Rows from block 16 of the encoder, named by matrix and row number. Each number is 500 + 40 x the weight over the matrix's rms, rounded and kept within 0 to 999. All counts start at 0. Numbers have three digits each.
# convs0: expand pointwise conv (encoder.blocks.16.convs.0.weight, 432x72x1x1), inputs 0-71
convs0.61:519523504453481502529487570525497511456535566512423493491526574542448448485545509433514521451543527549562588523534532415552371426455546463542507489543528488481451558513520510529503475454415470528448494475445541444430
convs0.62:478515561593528489510487507429527516502565495548420430461405523567500527458531469507555510488564428572503484544551522491421502433557514532471489533486509561583461492522492491486493442551483497385497540421467511503461
convs0.63:460580544532510475509513487479539541531486477542479480546551471522451515472485502497458515494465481461448491523499435494473404492499541466509538450529523472491559463435524488488525427566514480494534480518482534498487
convs0.64:450458485587489493497478453445453489449562462450498531539518569500451454536489498561498489502572458451601515502519520546487533459502525519497459498564538518537498475544512420487517544491523536545502444516536478407445
convs0.65:514479548448520499528476491487467469550489512494527555492526535506516576486433514523514510540516472504510540555454470473532470489523443519463538455488477528489505474449495530506520486544472528416462459562454573504505
convs0.66:575535452538510446505464463510432471527542507490472477486533518464464555503520518498475581486456491475464495504493533514497499468520521540512522498512544535493499447511495511490488474549514543475561500557486502460456
convs0.67:517520620457488539470505467543526484588469502519517494475478443514485558515508497499490471533515521502499519584451495535457510436528491503482543479509460507469468477523533531451474496534502504472431490568539535541517
convs0.68:422544525499552485501545423465558470490457557518483497469450497478520528472538531497381422442506516458529509441423459553462590513490531496497484496533488495493475520527537489492461506524579517513568536470527443491546
convs0.69:473482494472580522472532500477487530458494509502507526505519499524547492505480465515471508480492497490560531506455457475529470520449468504577521476545558558488528508488486494512573488550473507482515530417477547459461
convs0.70:520515481577448467507538490469446509450527540532479459529542507425483528480503437523546562518503517440490466488434526450479479509579484521543514509528503502493453509385495463457525532543534506538552519465483481423456
convs0.71:484514473472492537468480474432514478556517536539454538505425490526512500520524500520496415510567544442449513501580578517462546428493490502527506572519463392481543544496517519580430531577471570464507470486489413517554
convs0.72:540539559457400510448523544527528480550507505529503498494524516469447554534451475518468498445559512488486457543516408586510499469569528485506542519489522488474501457456474471481466516551481562487530473454505504541483
convs0.73:483520474545584443437559481534501524512473457530540499442557518452464460410538463540495543524523526488584501458489520498561489583470532478481563475508507604483498549480471522435493479429485522493601538483548445511459
convs0.74:497494469493528478518553547568451480513499449544527505439500511396470540484570542495541509557516483520503524487473569542506495466417543507463543447449509571463506488462491469477484429522462500513522516527556553527432
convs0.75:589485521566481527472522485422515552435474549465486544458461463460490487466605503404438454491543465501503564505490481470463482507546451559498417459506455519515499461520489481580547529540517573595387466488531531515490
convs0.76:515473499540504503541550526489509453489570522517514496487472503462548528509525534526449477570553533451517517532526492471533479456499413537483452512514510604495446445380469475546476530494479519543521511540502581501477
convs0.77:501545555510571497444457486503483530503478475571532503477511494535537510465510524543492558523533477531483492525451453557490540497498445527493529510543518493460479496495559544458531521514507459531463524545539488518538
convs0.78:454508552591533452431531482441541546492484478544546494474548480505515506487519493445471469504492509536447453516481526428473548537503438558529527486543466510473526492466526483501483455493551448454544530458438513483526
convs0.79:519565509484548495476503430485510528483513455488555580509455459491481521449545557469513493541525477456507540457511485517520580447524529512471511465441507490488520452433466460476485476499453514501475513518483516497447
convs0.80:535532494477516510499496501552517493506499446500511511515486506491564474461499545448471498494512440507480501479496608419549527527535440534508486470422475526527487536553526497490524478487534472540478544463514464446489
convs0.81:581496541448524470472473451591458540445498523504548515423464534578434508489501443510484494524529498464455562522531484422487525532472514477501515537428517527516513433564513515480445485490474508455527520451572510447561
convs0.82:442465593523493473446495485582525510520492455484592489517472466484511530470504480515520482482499523551472494506512534582417510443619500559496530444481431477591480437479539491473469500522494493529455530534488430538512
convs0.83:526499512437388508509427472393524513485529582511501477525467500482495497471489461507510425496463553448554461484537385571461438418577456501491455477515576535535515529446481434558525550480546495456569545458580504554526
convs0.84:454522503534571561492558504530485450465577447447506509529490527515470482519549415459519567421532486508438515487499513557544546517481436492502451582550480496461583506494511468508452501515523553449568526497546411418502
convs0.85:536576526550516519509528471495528500487443444525501413493465475492547586465547525548469522511540444486471554441448498433617481458451496474497447517602560487508517462502539516500492338422495500553480540510478515474465
convs0.86:457469550517459526498471544502530501495484560475487481447467547465490578532461509436435456464550546505488561542497444548497490571521485490489491543529441515545518546489562472502474428429559424516534504514513517467498
convs0.87:483484567483484505537520439482503496509444508545469520475495539443540532483466520542489475564485455474477463542521470504540508564493436535499529416521500602480474468391496526450513464505520503438473515525479581529450
convs0.88:477563502518570508438512487488534452434506463521482477478530506451511478514531483534464501581467498519449485400465428450526489486476527518481499526565480484498472460500460514550399492479481456462495506535567529468503
convs0.89:530555523446489542472508528463523459496529519534453542477455543518484522543474498491399502557436447451527456525527500519494492452464465498474487454484489486530451443578518495540464498518493466573437480506542529498469
convs0.90:564460477473556485499549553503477528514521527550450496506584539509544448540458454553496564487471508518424526490541463539472466545476542496502588482479514503597487514466534498540508628529419450478460468455517482490553
convs0.91:501484545446549565554458480539497426541467497506433491426514501492536469552457547497476542501529504515477518533563523516498520500462516485501465452533512565465494536483514521529479475509492548442459504451457494468485
convs0.92:498517470438534513494513542502499551507565476551463472434484478499506460562454485485517482404561477580471523575449486596490433495437475449530481436559544457519543608519491475514469488517414454561445500495523518509498
convs0.93:501484544474445467475476492488550483554520499506498461451446553443447570525444510427506542502454534442535465465484569492380519515564447514482496462471510498439480466468505465513509481528551492509507569489425538515548
convs0.94:541503457534575483572482452442539542515542522542514465451512465468527568476534498499468451493531510463440464474441560504530519522482438496478448456527536513515458403480534490461492475437486538524471585493457551465505
convs0.95:507522508496599510429521549556455508504555492534538459443441504518530476484479480504542500424567435495468542538445537510422531455478507487499451505533470504529515529445520491456479481503531425519485544537457460468511
convs0.96:477443504484479613512547502493501551512522447536529509473537507527431466581491492543532505505554463512506508436578526441523500472489499574557578573520533462430500516477485470539467431520492465487397506541510465486485
convs0.97:508500511531462495542456534521438495477459507476472532518520497418496504516488505511529543470526532486496454480529535568511535517492507474473489557502477514437532510474548442500473502533487532518543427513496520428504
convs0.98:469499538478562506495510458466515453486481510506534499435497536506534454560471538474506465479521496530511549544513500508540523481506511495533461505518535492493508495429500519458451488545426508442487463551447474490516
convs0.99:534504493442566523467527451475503494507536509495440436480505530517438558478458483479491561548494513471554508533538434495549443462478487473531554473532531446426514547426479499499581434490494596568535473553518542533513
convs0.100:463507543458497525571445567496498330472534510505538523454560559526560522540451479502491488539500451459530456498450542584485426470419468433460544455476521526490518557470460500420511516487475501508482482512537498460468
convs0.101:488543564516474465511387554520453418471509475522508484494490514481494505462432493531471468572503521411473446496439490455484560540496448554443475419516581469495404417525495491467473526474493542519500503505467594499519
convs0.102:462452500530526506534537509503528562462464534423391464589536524510457529480559517475441648518499450520490523528514520491492504520494557555524480569552523475507429433485466512523461515468590491471504453582521445508497
convs0.103:447477547495492431522488528469473554548440464521494501490466527484518502443503496538518457465573535441496519492587511401536580538467378505468468518505536437465533497445506428413448485498488493561513563524574505516473
convs0.104:522552563453466538491479459537536471530471502525480504459478516445479453483477540488463464537481504446512478521481476501482502475493465474470442486537500495445414498469551483503487473515530515536494493493519532603492
convs0.105:451611440528534497491480556526516461504464438534475514494469605472532496453582518484523522556483477497555525457457506498515500528459553439539501425523501565463466567530512481449513456467572548477515552473475482549429
convs0.106:525544475546517485484442430447465517438506530605488432550596572473542467433490441509556535520536496409584538540548400594571495513491460460526516493456508568524485509477449490426426529591426508576545500420466494490482
convs0.107:562592502513484510492503474435524483512528465443509463449511522474530460497427541503458537558555546451511487496455537431547509550481474482496460512443472552442493470477526531502525521447478541517486554434411531454546
convs0.108:499538447490527498467494478484512524452556465529515489522576530541512434498601565489500546549465462528485484421470509501481499484482506480521511502460540521485446482531489443496498502606483515551513491491488492449460
convs0.109:481531481431468525549499489489487468547494497477459469502519569538447470563531512489520528580488515436545476560608544475475538484484510489525554459469513555477419560404458513476510528566460461513542456519506546509476
convs0.110:485537463477471515476547450520530563533455483505524468516545518481525461534507511527539579509516506519510500461544493435574512514489495575456531492500468574520486461414463537460494451534530512485504501493455473444433
convs0.111:528569448495466563461536575436581486487381523488485437433490399509497444448410498360552460454483474527528483520535501510547519483477486459555540598521427586583544484463462590524585539591530578501498451504517490562477
convs0.112:489506498496498547506539522548485523543540554536511460452443449506484519518440479506505548533504474485514486519464509520483530449458495558478519525547539427505439482478484512509519462560451505497473455499458544541554
convs0.113:506521508427560543530449541517439504550480486533469502428491515557531557542538412508543531459567515546460535510473495510449588488522409459501481511488527451498473552502516494454471536454500519463429496510476529430615
convs0.114:539554521404502518525509503499576503475510514505526528499543567519459512494489531503509506548449476459554541532535509458546509443501522451504484463521509463417460437461556526460492539511493486412481418542426494467481
convs0.115:534567481491495494521557552473500469458523479486439448457434549480510485471478453518529470535503496471555505513460543565480366463480505477468513499521584492505479528493504507516592544449493486496490462545545506536471
convs0.116:493463592517489484492509441509528557585431574555527491464462493483513514476470510439515539489524508588457526590512523451456431476505441596512543488541416547510479470374541537505459435522580396528382524568428488525479
convs0.117:526479430579521462480467499492503457493508486535498550487530546437524531506447488489460549532431460526445491507524529455606464513481513500523521459595491499473530547473469508514517448456516531543473495524508493488445
convs0.118:501439521516472520484481501421443502488578513484535460490441432452471437473551525438532565479585525472462458502553504519432532480455509479512483484575542484509497529564618502429525564520480560509556492532552428478448
convs0.119:498468514485509474518503445515601490433497433483506497507551518432528544501530493525533486549447543445507509538541501577507522508422522560449518556466496539454553520491491515444444520405501442407575456492606479492447
convs0.120:546491496544502526428494418541536528549431523431478507456562466498513495453518517459500551450462560469476444491505534435499439528496561534555537522509554515442541528462468488507582472456538465496547500497521477506481
convs0.121:502434562498518531467524501439515540535473488567501536478428494426485544496521515534518411589467485462506484519526487503503483477498504524466507478456448551544440465451501480562371481512488558441451535525518553579520
convs0.122:492438585516487488497519506475458521437482446515552555588482465498477516599519473519469555473575514519454561461479509438498494434537540492490445490487431491496481518527454545466477595448493529470584485502532521504410
convs0.123:466440472458449507575502540551574514562444463465509424457548454446483541528478530524491531500555452478531514490567550534545526469439538563551500562532527456479521546440529541483564458529471501490447533577476488499456
convs0.124:495468502461447458474482474541533527488539448554455501565551521510502490468524439481464478443521478584441494512477527481513484527490534555476579468553472497496494531556465452444490511517551504520502448484506476574431
convs0.125:461514532491533496431551463514512535555486482456411494553540476517456572541464530542549534486493433484447470567543547534575511418611489498524420534500478476598445464530488413487449499482434497476562447437609489481515
convs0.126:514449502432446458496511513467503494493495501507474525444533507502511483535488500492449505480535541535467450517477552479499580587477455602520522512527510494540488463528512568488475560492483426480459503513552556456504
convs0.127:481553487495498490483536487530534512524448562555519509581520519455500428529528500486557466454478545485501513463435513424508511589566501461496472524508509541481468472514524477493446506529484549481519493452367463491502
convs0.128:502473463488566530552495440537497453541484568531485528474461488473528519499521491468476504542530535477479508561480540471520532511443476516511395457538586546509396469475501529518485530496488489508503494539499517494507
convs0.129:526492590520475521435504550493543559476492499523527506487498551547463460479459509466474511511497416526485471538525534483543478480548459484460505494514501481517500437516555500524473444558510492485472496562563507601476
convs0.130:483513478545521557480439505484460579475531561413486523509535488481544495535522426512546468452542527542468531500498431500502523528533501497458514440468490450465454569506492513532511517513541532553520463452511472534480
convs0.131:493550452464496469546558438477428471496526561496574496445545509468475499421503528490493531546473565465452523483561502500480513508501477557481570531464500511610437441445491509484435505566494458479524437581555501515477
convs0.132:528444500462534536538514464459548517513501538515485492444497497531529522534457538487455542516506505529478489505509535467541483514466441583526520471534536524495472461525494494585515465501497476499436478504500519516490
convs0.133:509517418509484466531501441534511491540528527467472512489460552440497583509460474545511551614490490554470514440450580429530514538483478547433460453518530542441478524564474533442481485481458505499485488482446493423415
convs0.134:482477556534421552473425484527508510528526502474442524501500565519509470506506502521519504559556453477549464638583495555516550440478523475449540504508541504518517530454496466449493528490500410495510484473478535580474
convs0.135:519594494536491457535528439485454583444558545526517543478523575412471424494451535525497512496494485457485516377561479477491557510561491536465496468458510536485424492476538473544473465547474514531512494506440480517460
convs0.136:501520468566490495483539526478461527471507405508511480450560498529468500449579494524502497513503493474531526443397459528568475542509546453526520509569491534508541493469470469480489428530545561492535487528534464495529
convs0.137:513520514443484527553526556477477526561501494455470450446528483480468520429502545395459503507468573490516471472484468533491544456495524497533530569516515496395469465460493502466606501503515429528491556583490554463512
convs0.138:510558446517526462563544537475516547506524535454504425447509518508462514486452526513531526479519534434488507471475566408493504500502452518459505520509491539514455511459472524470508596468500539550477513465495479436512
convs0.139:467539454429473558501382480504522514574539513474536561489576484552602503585519511477428517531513446531482472469447458564512502501507477520458490437470434427498495564535432501563548474541477484557441532452512502516478
convs0.140:436468554463528494461494544533486532522457428429577513463559436472545534461479479518541459524500575567437562444478475527601514565499494623478532463481432523509582460568422500522442448529587478549433504516486493506431
convs0.141:500531502480498537451535500541509538474503418502534454566539518529475522526532531516465516479511458570404471491563514542504427565502517490534513510576500515463582473442562489495543527550555462436479421575508466458481
convs0.142:483475435520460548535581558499521508455551544561484437451465434476482512534483488514523550476471483477422479455499491475515486496504421585530572491575534472531478473531485461507517530527466519592460529475482486476459
convs0.143:484431439561493501548451494507452507491537482513476515473526431550523458543454481456482511554498522539474519586429584460577451522494504585505524495551525534485492555501491531509487499456422478518477471477491479452465
convs0.144:472486530489537554506564578404522495506505446483492401480432479474460523458451462539511539567547438507457471537493465482486486469543451435488491498515538467584523430508550523581503499498495534469506459472506535515572
convs0.145:539477527455503501499536516520535540526504476457514509451491544461487573500506463496485512495520475528565548464474477509532483447532540527464519408505471524472524439531491494502477475483507533488530497590531492482459
convs0.146:508546582485525491499527516562529537518558512501452476433559513563555539515453517577457532505569488495571507435607525488484513473447462422490483534456451518467511451510482447415452536500519477444498504561473539368511
convs0.147:498540465540497503531555559505522478511540517546381532449487522471500488510514574548515537524445411435518471545463518563533478482409549513443535448529465493547469484556435593464539480485509552499465400477456466415548
convs0.148:520500525546498508533476508506468488477540512457492503445462504496519469483503491495471554573559525539514484515451582520508413507487452543564475523545479567547436490450526495538518506453471398581452495532499444490476
convs0.149:476509471491474508493498541552507559529554533489543514486445551513445560541437476503489492551455456428514509538461535476504536500539523480533551418504449493508387438472493469484463574493525483455476525554483489492512
convs0.150:506489500448501528383465464531541487527483449459515512420516564516557521500490520496507571467473515552540430418487533511430574498458490464563483511525468490473503518521481520518541477455558430544518476444498455529520
convs0.151:465576548436534546501478489498516509529388508497474518452489473533549541485438549505528533506520522453531487516525461494426491516491467531459482462440459507461510457478488549511510508546543516462510516501451548529491
convs0.152:547521512550495487491479521484404506441475489502453513488470515488564474525476467492513448608486580463519492575476505534516452518487500555496456506513521518552467452529527474502503543494557475452487528533431521472431
convs0.153:476466462478535466564457491484492545567471482579533544487548511494498451452482486475530537642513468483483539504525527437509514428492486550475524480458501473502445483484502442573493486591426480475495496458475516438469
convs0.154:516491570482524510463462470467545477459515498531527494465480507506503479550462533495478527519502461480456452512483493503567502538499386520544426533615542498484462479493525514514527499553515530485498493520424515504548
convs0.155:471471499458598500508448453533495444493417460427423438498468431430485461555545475490487544469458552478468448553507526481472542529601544546509491469509524494525535420551460533534502416517548482606503468470527490515541
convs0.156:519526547494524507515534528518507474533514482535548483516440545473498507446525522559496487573524493458489544538520493512467533441486485498535525501498505556518430465495491480506445528581555498519476516599554542515529
convs0.157:514475528498582488458531532543455503507509525525496481507531545514520452529480527508444513487489500484484504519514518445479488509506466519517496479539564484525533539528517545425494462524547399500522513440464535482542
convs0.158:522462488451441468529492457519522503535572528448388575492526530485500514500495519464485480552452445514551542456442486459470529544554483561466559467440501424567512470501500431461533528534491508626467530436524465425482
convs0.159:456540484476541472534570515467474451539492572517493475483522499466489557484494557534500502498495561467434541526463520480510517514456484461501512480519513533523470502544519514457471497519517549540539550524608523515461
convs0.160:435501510509486511536518524544548385553463463445462532490503417466565448564500519532493536529535561545414523491480503474493494521486476495520439450486439519517509471489520530465492472491565491511531537433474552519445
convs0.161:601472559533578555504540469458499463594454498492479542439485530555570464495487549502492505575582461500546566549491500479501560456497517486558413501536537501483424437438490511551484484510455360598440572490463506485515
convs0.162:433522568482456451517543477475526480548511481456451443526536493537484475543563491474478545427487506480472564500482517554455558490452485509515515462459539510462484523472518483440600496561554500593482521422548511445520
convs0.163:513429517565524491524494510530493470467503525518468517477520488426545525554485534526474498526503501513433530485507530500613534592465459464514465496570490586466453479484513495483440540437526557516516511532483491507466
convs0.164:489571502498526512477494435476503466500504505533518449549472552503519540477494511534482503487477526428508476456436473428545481541542469489461489501514549544518449493478538560465548486479486564503530524490467509488503
convs0.165:522527491502566505476451503511438519503533503550506492424493538482512457471539458519514583553489479462551472537470445542524538496456471504514526400528537542515447488463457485541539532561445516544540503487475562535492
convs0.166:362523438526534441602528541466458470415548474495510538477502509498540441471529501523587557491600525557455592492538451430504530513496527446495478458463445493489512490570485472434552534498526515442502406552459522511463
convs0.167:515516532416513436509462505561462501408525498543565477564478506419469474501475497561508493492509562521508457470529518434580465509448461472570462488520523593476520503478466454466546523531500531503569457479502630454508
convs0.168:469507512505546548447518507499483538536504553484507557476520479564532471490536480454517492555522455499562504472518496473505569487468474545417530470486425523493517548514432482470497486467531511511428415463517564503473
convs0.169:532489518480531512538489509491518478536571508577477516533462520512506554509435484530464505496506448511509512577555511477547474456499458490543495431555545535476452488401507500481547479547502485510433525554503550509509
convs0.170:451550518474498524512529458494537490567474477558502559535475572473564538542520475533495467591466481457528492546497419520497525474508538504475505442508471489516501445495524551483464482549477447531482521514472503467431
convs0.171:471399557479522443506484471543517534485557511515405586454477444479481539508547505526439489376481466473461500501522486455494449536552507516532423446475537518541493529518492449508521527530413451411563515606480504544606
convs0.172:431529510496587495538499505439536476510490519526479560473476494452567562480507512529492462545511467487541499462467512440519532497524412492443477453472481557526468426424544513493518533481507529455457568543466532481524
convs0.173:481531491506538528482513505542499459503422522574502526478411430493584561478510513519469515529516424540435509561471481555460483511455481480483524474499452569506468451533518501476504478521550502501481519492541504549439
convs0.174:468553461449464533564538496512534489511503500518495478497523485485452539531513515536496540513478530493469525496549475522464483483503545537521524507551544580474510458498523522534475453576499542520497471533545512484434
convs0.175:532451580437512498527514477592459538553529529516482494487500511451496520488488536529490551445504532571515546497542521482462506497517500530512554455454483540513485526452498545517493495576499474540508458523499536489477
convs0.176:573490495501448459523473507573502461489518517559484560523474426578509494495455546434402486477534476558555463479518556517489519480491483493520490553423464462535530500436546511561440415507486506546505469554473465531466
convs0.177:533463591551570548493458427494479500500540521493563547537438535541483543535544549449569490477521482453440512508501478494461478524447487531462541485508440557537519519500512497520462485475478526501485445541511440515451
convs0.178:591513445454576448508454484519541508496559422535503452544513515445472464488487452542533460489463486468520506527448505471507497527534556534455482432487505483477554492535410464505514444531494484479515542579512493482453
convs0.179:473440512488513504503436611457438575507540500492488520526593455474480498523542436540457493514535542508435551540396541482498484492504469505514411536433525457515459491460548540565548505521399504492433527422455509488551
convs0.180:526495539432515501518492535564531532465472513455561469479509517481531488499522534563495420545515573469498539486511518459523421495527522521490456455517466546613426480569511616513417506464492522482501476553579502549492
convs0.181:561491508520508462524489472528505535486476499524499579463530479474582480454523520530517489525519432508521583552454513523548503472510496468487461483474493551460482493487573527457480455527453500503519607513523487444435
convs0.182:561543493582517498484479535541505510452489406582472471523445509557534524508449428422534485517508515464491459513504521523514510502530438533516507506526560579535477473494481505492440459453496455471512562433529462463501
convs0.183:537518537552601418527488384514470521472429472499554539532517567557459492437455510491484515495509405467552536503533420511567410560445428510484495617523432554553476497423567500514525473513475540580489482524483500536519
convs0.184:487455492433484519588540497543489499537466508506494449484574522460482508582489518512549600477506503456474520588524541535551480542524493442442484439554536515587523538447503556431523512539501506431575496494482493504459
convs0.185:494504477487516551504481468544526500546504506507464438435477501534487501487458535508531556498508511493480482540495525472478569495464514476527541482574547525470451530534469521487534510518498468490509468504505499511493
convs0.186:535484480545493470472471530434484566507488485501484439519564489468466453547454515454426485439466543558489502541537483495501467503525500551524540536597570532451544511427502519544494481564552501584437503490537541527454
convs0.187:480511419540441504484484493558551487494536555478501434496525530509537503475516490528552543490439401514458495457473512473502520513581533462493573481453534523474552422467488551595539507451513498520532554532527437481546
convs0.188:505504518440442533502497473441526438432473519504516452472478523549489494521461396550459461535550536532543562529537506505468520574582532569453415507559540430439499464406457512500510449493485452526534542494522605445494
convs0.189:465510526517519506490497545461508495467481507475535499488388462525534491533485512498465410532541536424492462484437564463434524438557546546504496542541501460494504588429551498492485505489498534529498421477459495535531
convs0.190:501467453521473475481514499522528565496557470488565404483539513416493498533466517489560464478538595470511446446531562414528496432476479440545510516515463546453493517461482490548512470467432480487568498507446506474533
convs0.191:500485492509471461540536472452472530417524442546489486521582466473524492527508527501423433470495518487494492501576480493542558451490510537520498509519606584472525463454500505419515496552493474517560576452579528462517
convs0.192:496531494474477480541453479463509449488499540507428523530532524531546460544472518491522512529403475477504486441497495449477486524516512549490482511478529490487501501475506497429556499525502542588499474535466482444508
convs0.193:481473543579506469516530398464545530494508556473575484515521441449475477480435498528494475502518564485469524479463497469447593499589537573578442559583501543475446476468530459475511468606570501529491492451402528446580
convs0.194:492539492551523451519492493505456544511480492511451485490507522463507546485515515545521548549493501485523495483484519553490492516436513471468548490483495590481484498431526534434461474507474536497540551568546531543451
convs0.195:564596532589516516483524552439515558482555449489503509480515535533467471452519500532451606546519530443444472417413483492477468501462565481483478502570539451472575567512570527508526421495490445477472537447462472446523
convs0.196:504493486469545482518523458502506520518493521535454584459461561450494584492455527515505516568463442462554499516494537479536500557447467579437550439473504524514475465491486493521502486498530468445483514486473550502459
convs0.197:511537477455510478491563464470528461446618514448530544507476497531509517474460537538529500556536506496487478461510432460501448517431533480441500498503531549443458500502517543394398479549502425480566515530584452516581
convs0.198:542539543519478524547500458467406596513502550565485462493514500443455434437414548560542501493495507506455468492598520451604521566454469496473515468527509531473422501406484505527397483561490578501443479520506478508543
convs0.199:526501457510489424571506490494438408564489504498506434572519459502545491502533597475562512551501481545485389439495462478474448515473495487573486556459580482453507515564498488473550466471488517447445551459554432528482
convs0.200:425542615528528511450561504476511502569494466542533595479498515461531576470460465562466402506520483446545451534547473527495527424455497462508491475549470445477487465479531512502471467535425508534488464509493497500508
convs0.201:454470464550511511538510443506538520540504493499494472483515523510486458487508489465520499591518454464539512513456556485501538468511497471519517507525525564479440555443542492459443431515415458521477562508496480486473
convs0.202:480508441513580524495502495530478505481479524516489468450500504501549573515590502499463566524511535531527507444451466490533529529467508570492541432506517566553471480563499521467465485412449520480473498514518520510446
convs0.203:466478441528509558468552490526480484574418421463450437478496545501483544512486489482519501471523469494588511504468475493516524539478491473489520475541490505497506546466514524465544460515559536539513504432546436549521
convs0.204:513518423448487442504464470548500461521464619438543495522564426514561507376446498486477482486488550579550541538476506455468487516490476459600482560527413497469543486509441598510522567541475546512537533536469492565532
convs0.205:507534565505510545532503455552549544551496432474509529530449436475457431468521534541479470505483474410458551475492524489445466481448595499501415506454505455520500524597471483572502493550440530522532442450537582586466
convs0.206:507551535518471431475477490579500457557468537506464525521493567444509452470616520464489514517475443555426544547540539402514510503497537550579531467480451464425508541505516488436489492481502522572462530471519453467463
convs0.207:519541496552504538460514520436501506472496528517505524476468486534512549509555501512451481580516476434516496467432463477483481431532504532493505488497510476561444492612520528495427493474490504530478582510510495512498
convs0.208:510449509457493528494545502517522517481537493518541507579476577402522496487598563428483459548478517479522444436537484436531512546482450502534565522508364528500530488513452503486477488455439502489528524419492581482504
convs0.209:476487531501505592474495534481526492524525528511456497486454483555464590582435483542486537456468480518468489551514511511475506536518543498511478487557557484548475453564545533493498539535499477478422542518464515464494
convs0.210:483517556509481559475524464488533458545500479550494545500437500519495457508532523476420484542514459495494486533555494499498545460533467582491478487490531528498431476504523505482496459528517417539452526464534489514499
convs0.211:552569445474465509495570466520591551517486496458513515499540512558525558488562514480463555520537434501579541410516492459456462504534462520467560476427537543469535509517475495498507454486491521526498439531530494425397
convs0.212:438539549449522492465500561534576447530509472496538489506553468522452452519508449438490454444551522457467515580471527541470473477506510494501493444534499490452576527485548461459533478532489502481489490501540489510464
convs0.213:495462544438485533489474499492533511493505502514504470481536548493495548543422529530501582423463518527539485438404470515534560505483526498527519484566492508418457511561531501450509448465501543472485531520463489543511
convs0.214:466486601465517481469512648533519502468456468533497487431488495526522505468502576493513402577530446510481505514573548532525472492463547473431557540493504506519519489498487468466445509478500471485446482545521537530450
convs0.215:518518468471526488450499534591497563485476614450462487453517567484490469488550468527535497545548461505515525495474492471483499507495479464482552491449510454448515486476470518508519418526527540508482487535542438498441
convs0.216:467481480464562553509472413479546503562493570538445519506529505486557540505483501465449482521473525510552458556509467448515518501473491499480468457505537503502487492467513533467480530532476510576488434499481508512493
convs0.217:502508503520405476443474486501483475518507539425520546462463485470501420478555484460546503552493450523490469579469494476472519479575479520464570588514534461507516468502416473504545551440538417493506503509502496515532
convs0.218:572503529528499526525520507508492412508434554522453548538535585522576421549496527514525420592423506448515522454466496443443475555514567477616589518600503533465437480527452540473462487501573559461494510510458517538479
convs0.219:498488506449461511465501478522482584520501619515485555501460455496504462526509516493511423493516512462538522501501492541489460473517453505492440518464547427504454512458390450553375554508507558427538517515513431524509
convs0.220:461502588435516469486487465512537521522494486557543485546552595520472500462493503498466489504449510499523470494507450486514531466518515509498557478571509461425518539441539532481529417543544473434537437482488555517514
convs0.221:530441549440532500557496467526545457521471463496517561454511547463497507496514501586430454473468499519487446492446571477426495523516569547554477516493473537517512545543541449520547503494484464447535541569504537556471
convs0.222:507511616421486507461553523550564524502456485525548509511509468486561504443510511487491455463568514458512478527493466489550529508503421504519448478528456513473458474431459518498503515523549475542503530503522558492510
convs0.223:500459452569498481505556545543527620500470555463496439467540429485482454569486476479468480492501494557554503470489540552558425500442542601532540431540537500500495541494515403405517474504504451538491515439539534554476
convs0.224:504578498439545520478437492503515447504457460489531488481532529494511530511500524529449511554444474498518531505465478558520522504501488505510451424517541562522466449549544541486440548500550522536536541449545508515455
convs0.225:508521432529483522490487460466479488455473538530464518527544529517581510570539510488462572472505481500484451562421385576526533572526457527440573476504560600515483464468437515452530530509471562467590445500487496478407
convs0.226:470530439465551513541491484496566472489502534466544519562458552469554510511538427554454572526459597467546499473460450466561502510479542580550432418519535574513473513519520479516485565457428553513546504445522546453515
convs0.227:476504529521507518541518539475516465549437491510512548508466516504520531494504492544480537531470470499526544520515534419519475552508487475558537562487549529587494405498492488480466498518533500490514485548478535485500
convs0.228:530479446361448608479526489511482543470552503557460489563516537429549550571533507490465576461481534490466454502565489482398547560451494548539564456487582501478507480522556647480480455462551486467520512459483483498589
convs0.229:486470539500470529462510464472528477550462479462456444477503495509547534555565464543484541479427519518509478467543516508484518472475529504511500570574507496514515494500518543499541555514541508497483451429543451480533
convs0.230:466479460519491465480519476492491524498503470486531463510510474461494509451518441510514519488463489521462543477471488525445480480507510513485536484527497564491540481427549466488467460545499515469487505542550484525505
convs0.231:489459428530530545539499527482508537448506525529492478551523518504539489533467473496457483514502502490531481461583500470508465503493494517571532541497522580497487488432448523541467478541473530520406482555457528481468
convs0.232:533540494485388553480461450547537467450479574415481480485516526464512533473518421499458472524495472494493459465459484500497453478546463552479577487491547445452561442569536533510577569460438472512527508531596495507511
convs0.233:519499554494492502489538434511518490553488531495440562449488519419506550489531521485463519483526511505554518498448501533516506496502517502452526424494506555480518477503499449483494459433523493470538524520506543586469
convs0.234:616501524455430441499466549547514506481551522483489565574473408527498490522425499491549537549543501555516520499510554482424470496519478471484411475505461507453564561438568494570462466466452482504532528494502521528484
convs0.235:495484471481454522465478489513558502534457588499522511564441527467473547574444504510445504433437608553574510584534493446462497552512495536545462545514488479529471531498515536480439467464515478465452470488500584445495
convs0.236:495530579472530510476466508486506495583476471539532465505492541517515517575421519502401563445518553564486486491557505499406488452465502545542531527464492492479499499563531593440450495501528424483478510548524462480520
convs0.237:492420449415520561556537445396533566546494484532532458517455508496610484580479471508508516524448517453455407557501585450559532605491478536532500515492471461440437484492506447485549489477511529506492491523489536447450
convs0.238:480453496569533487509461534509436536473459527503496481427473509460514468461511443395432476492481538549551499469572462498494427502479407573533511552581444555626495576517416592541480509557503562523439496524503502532488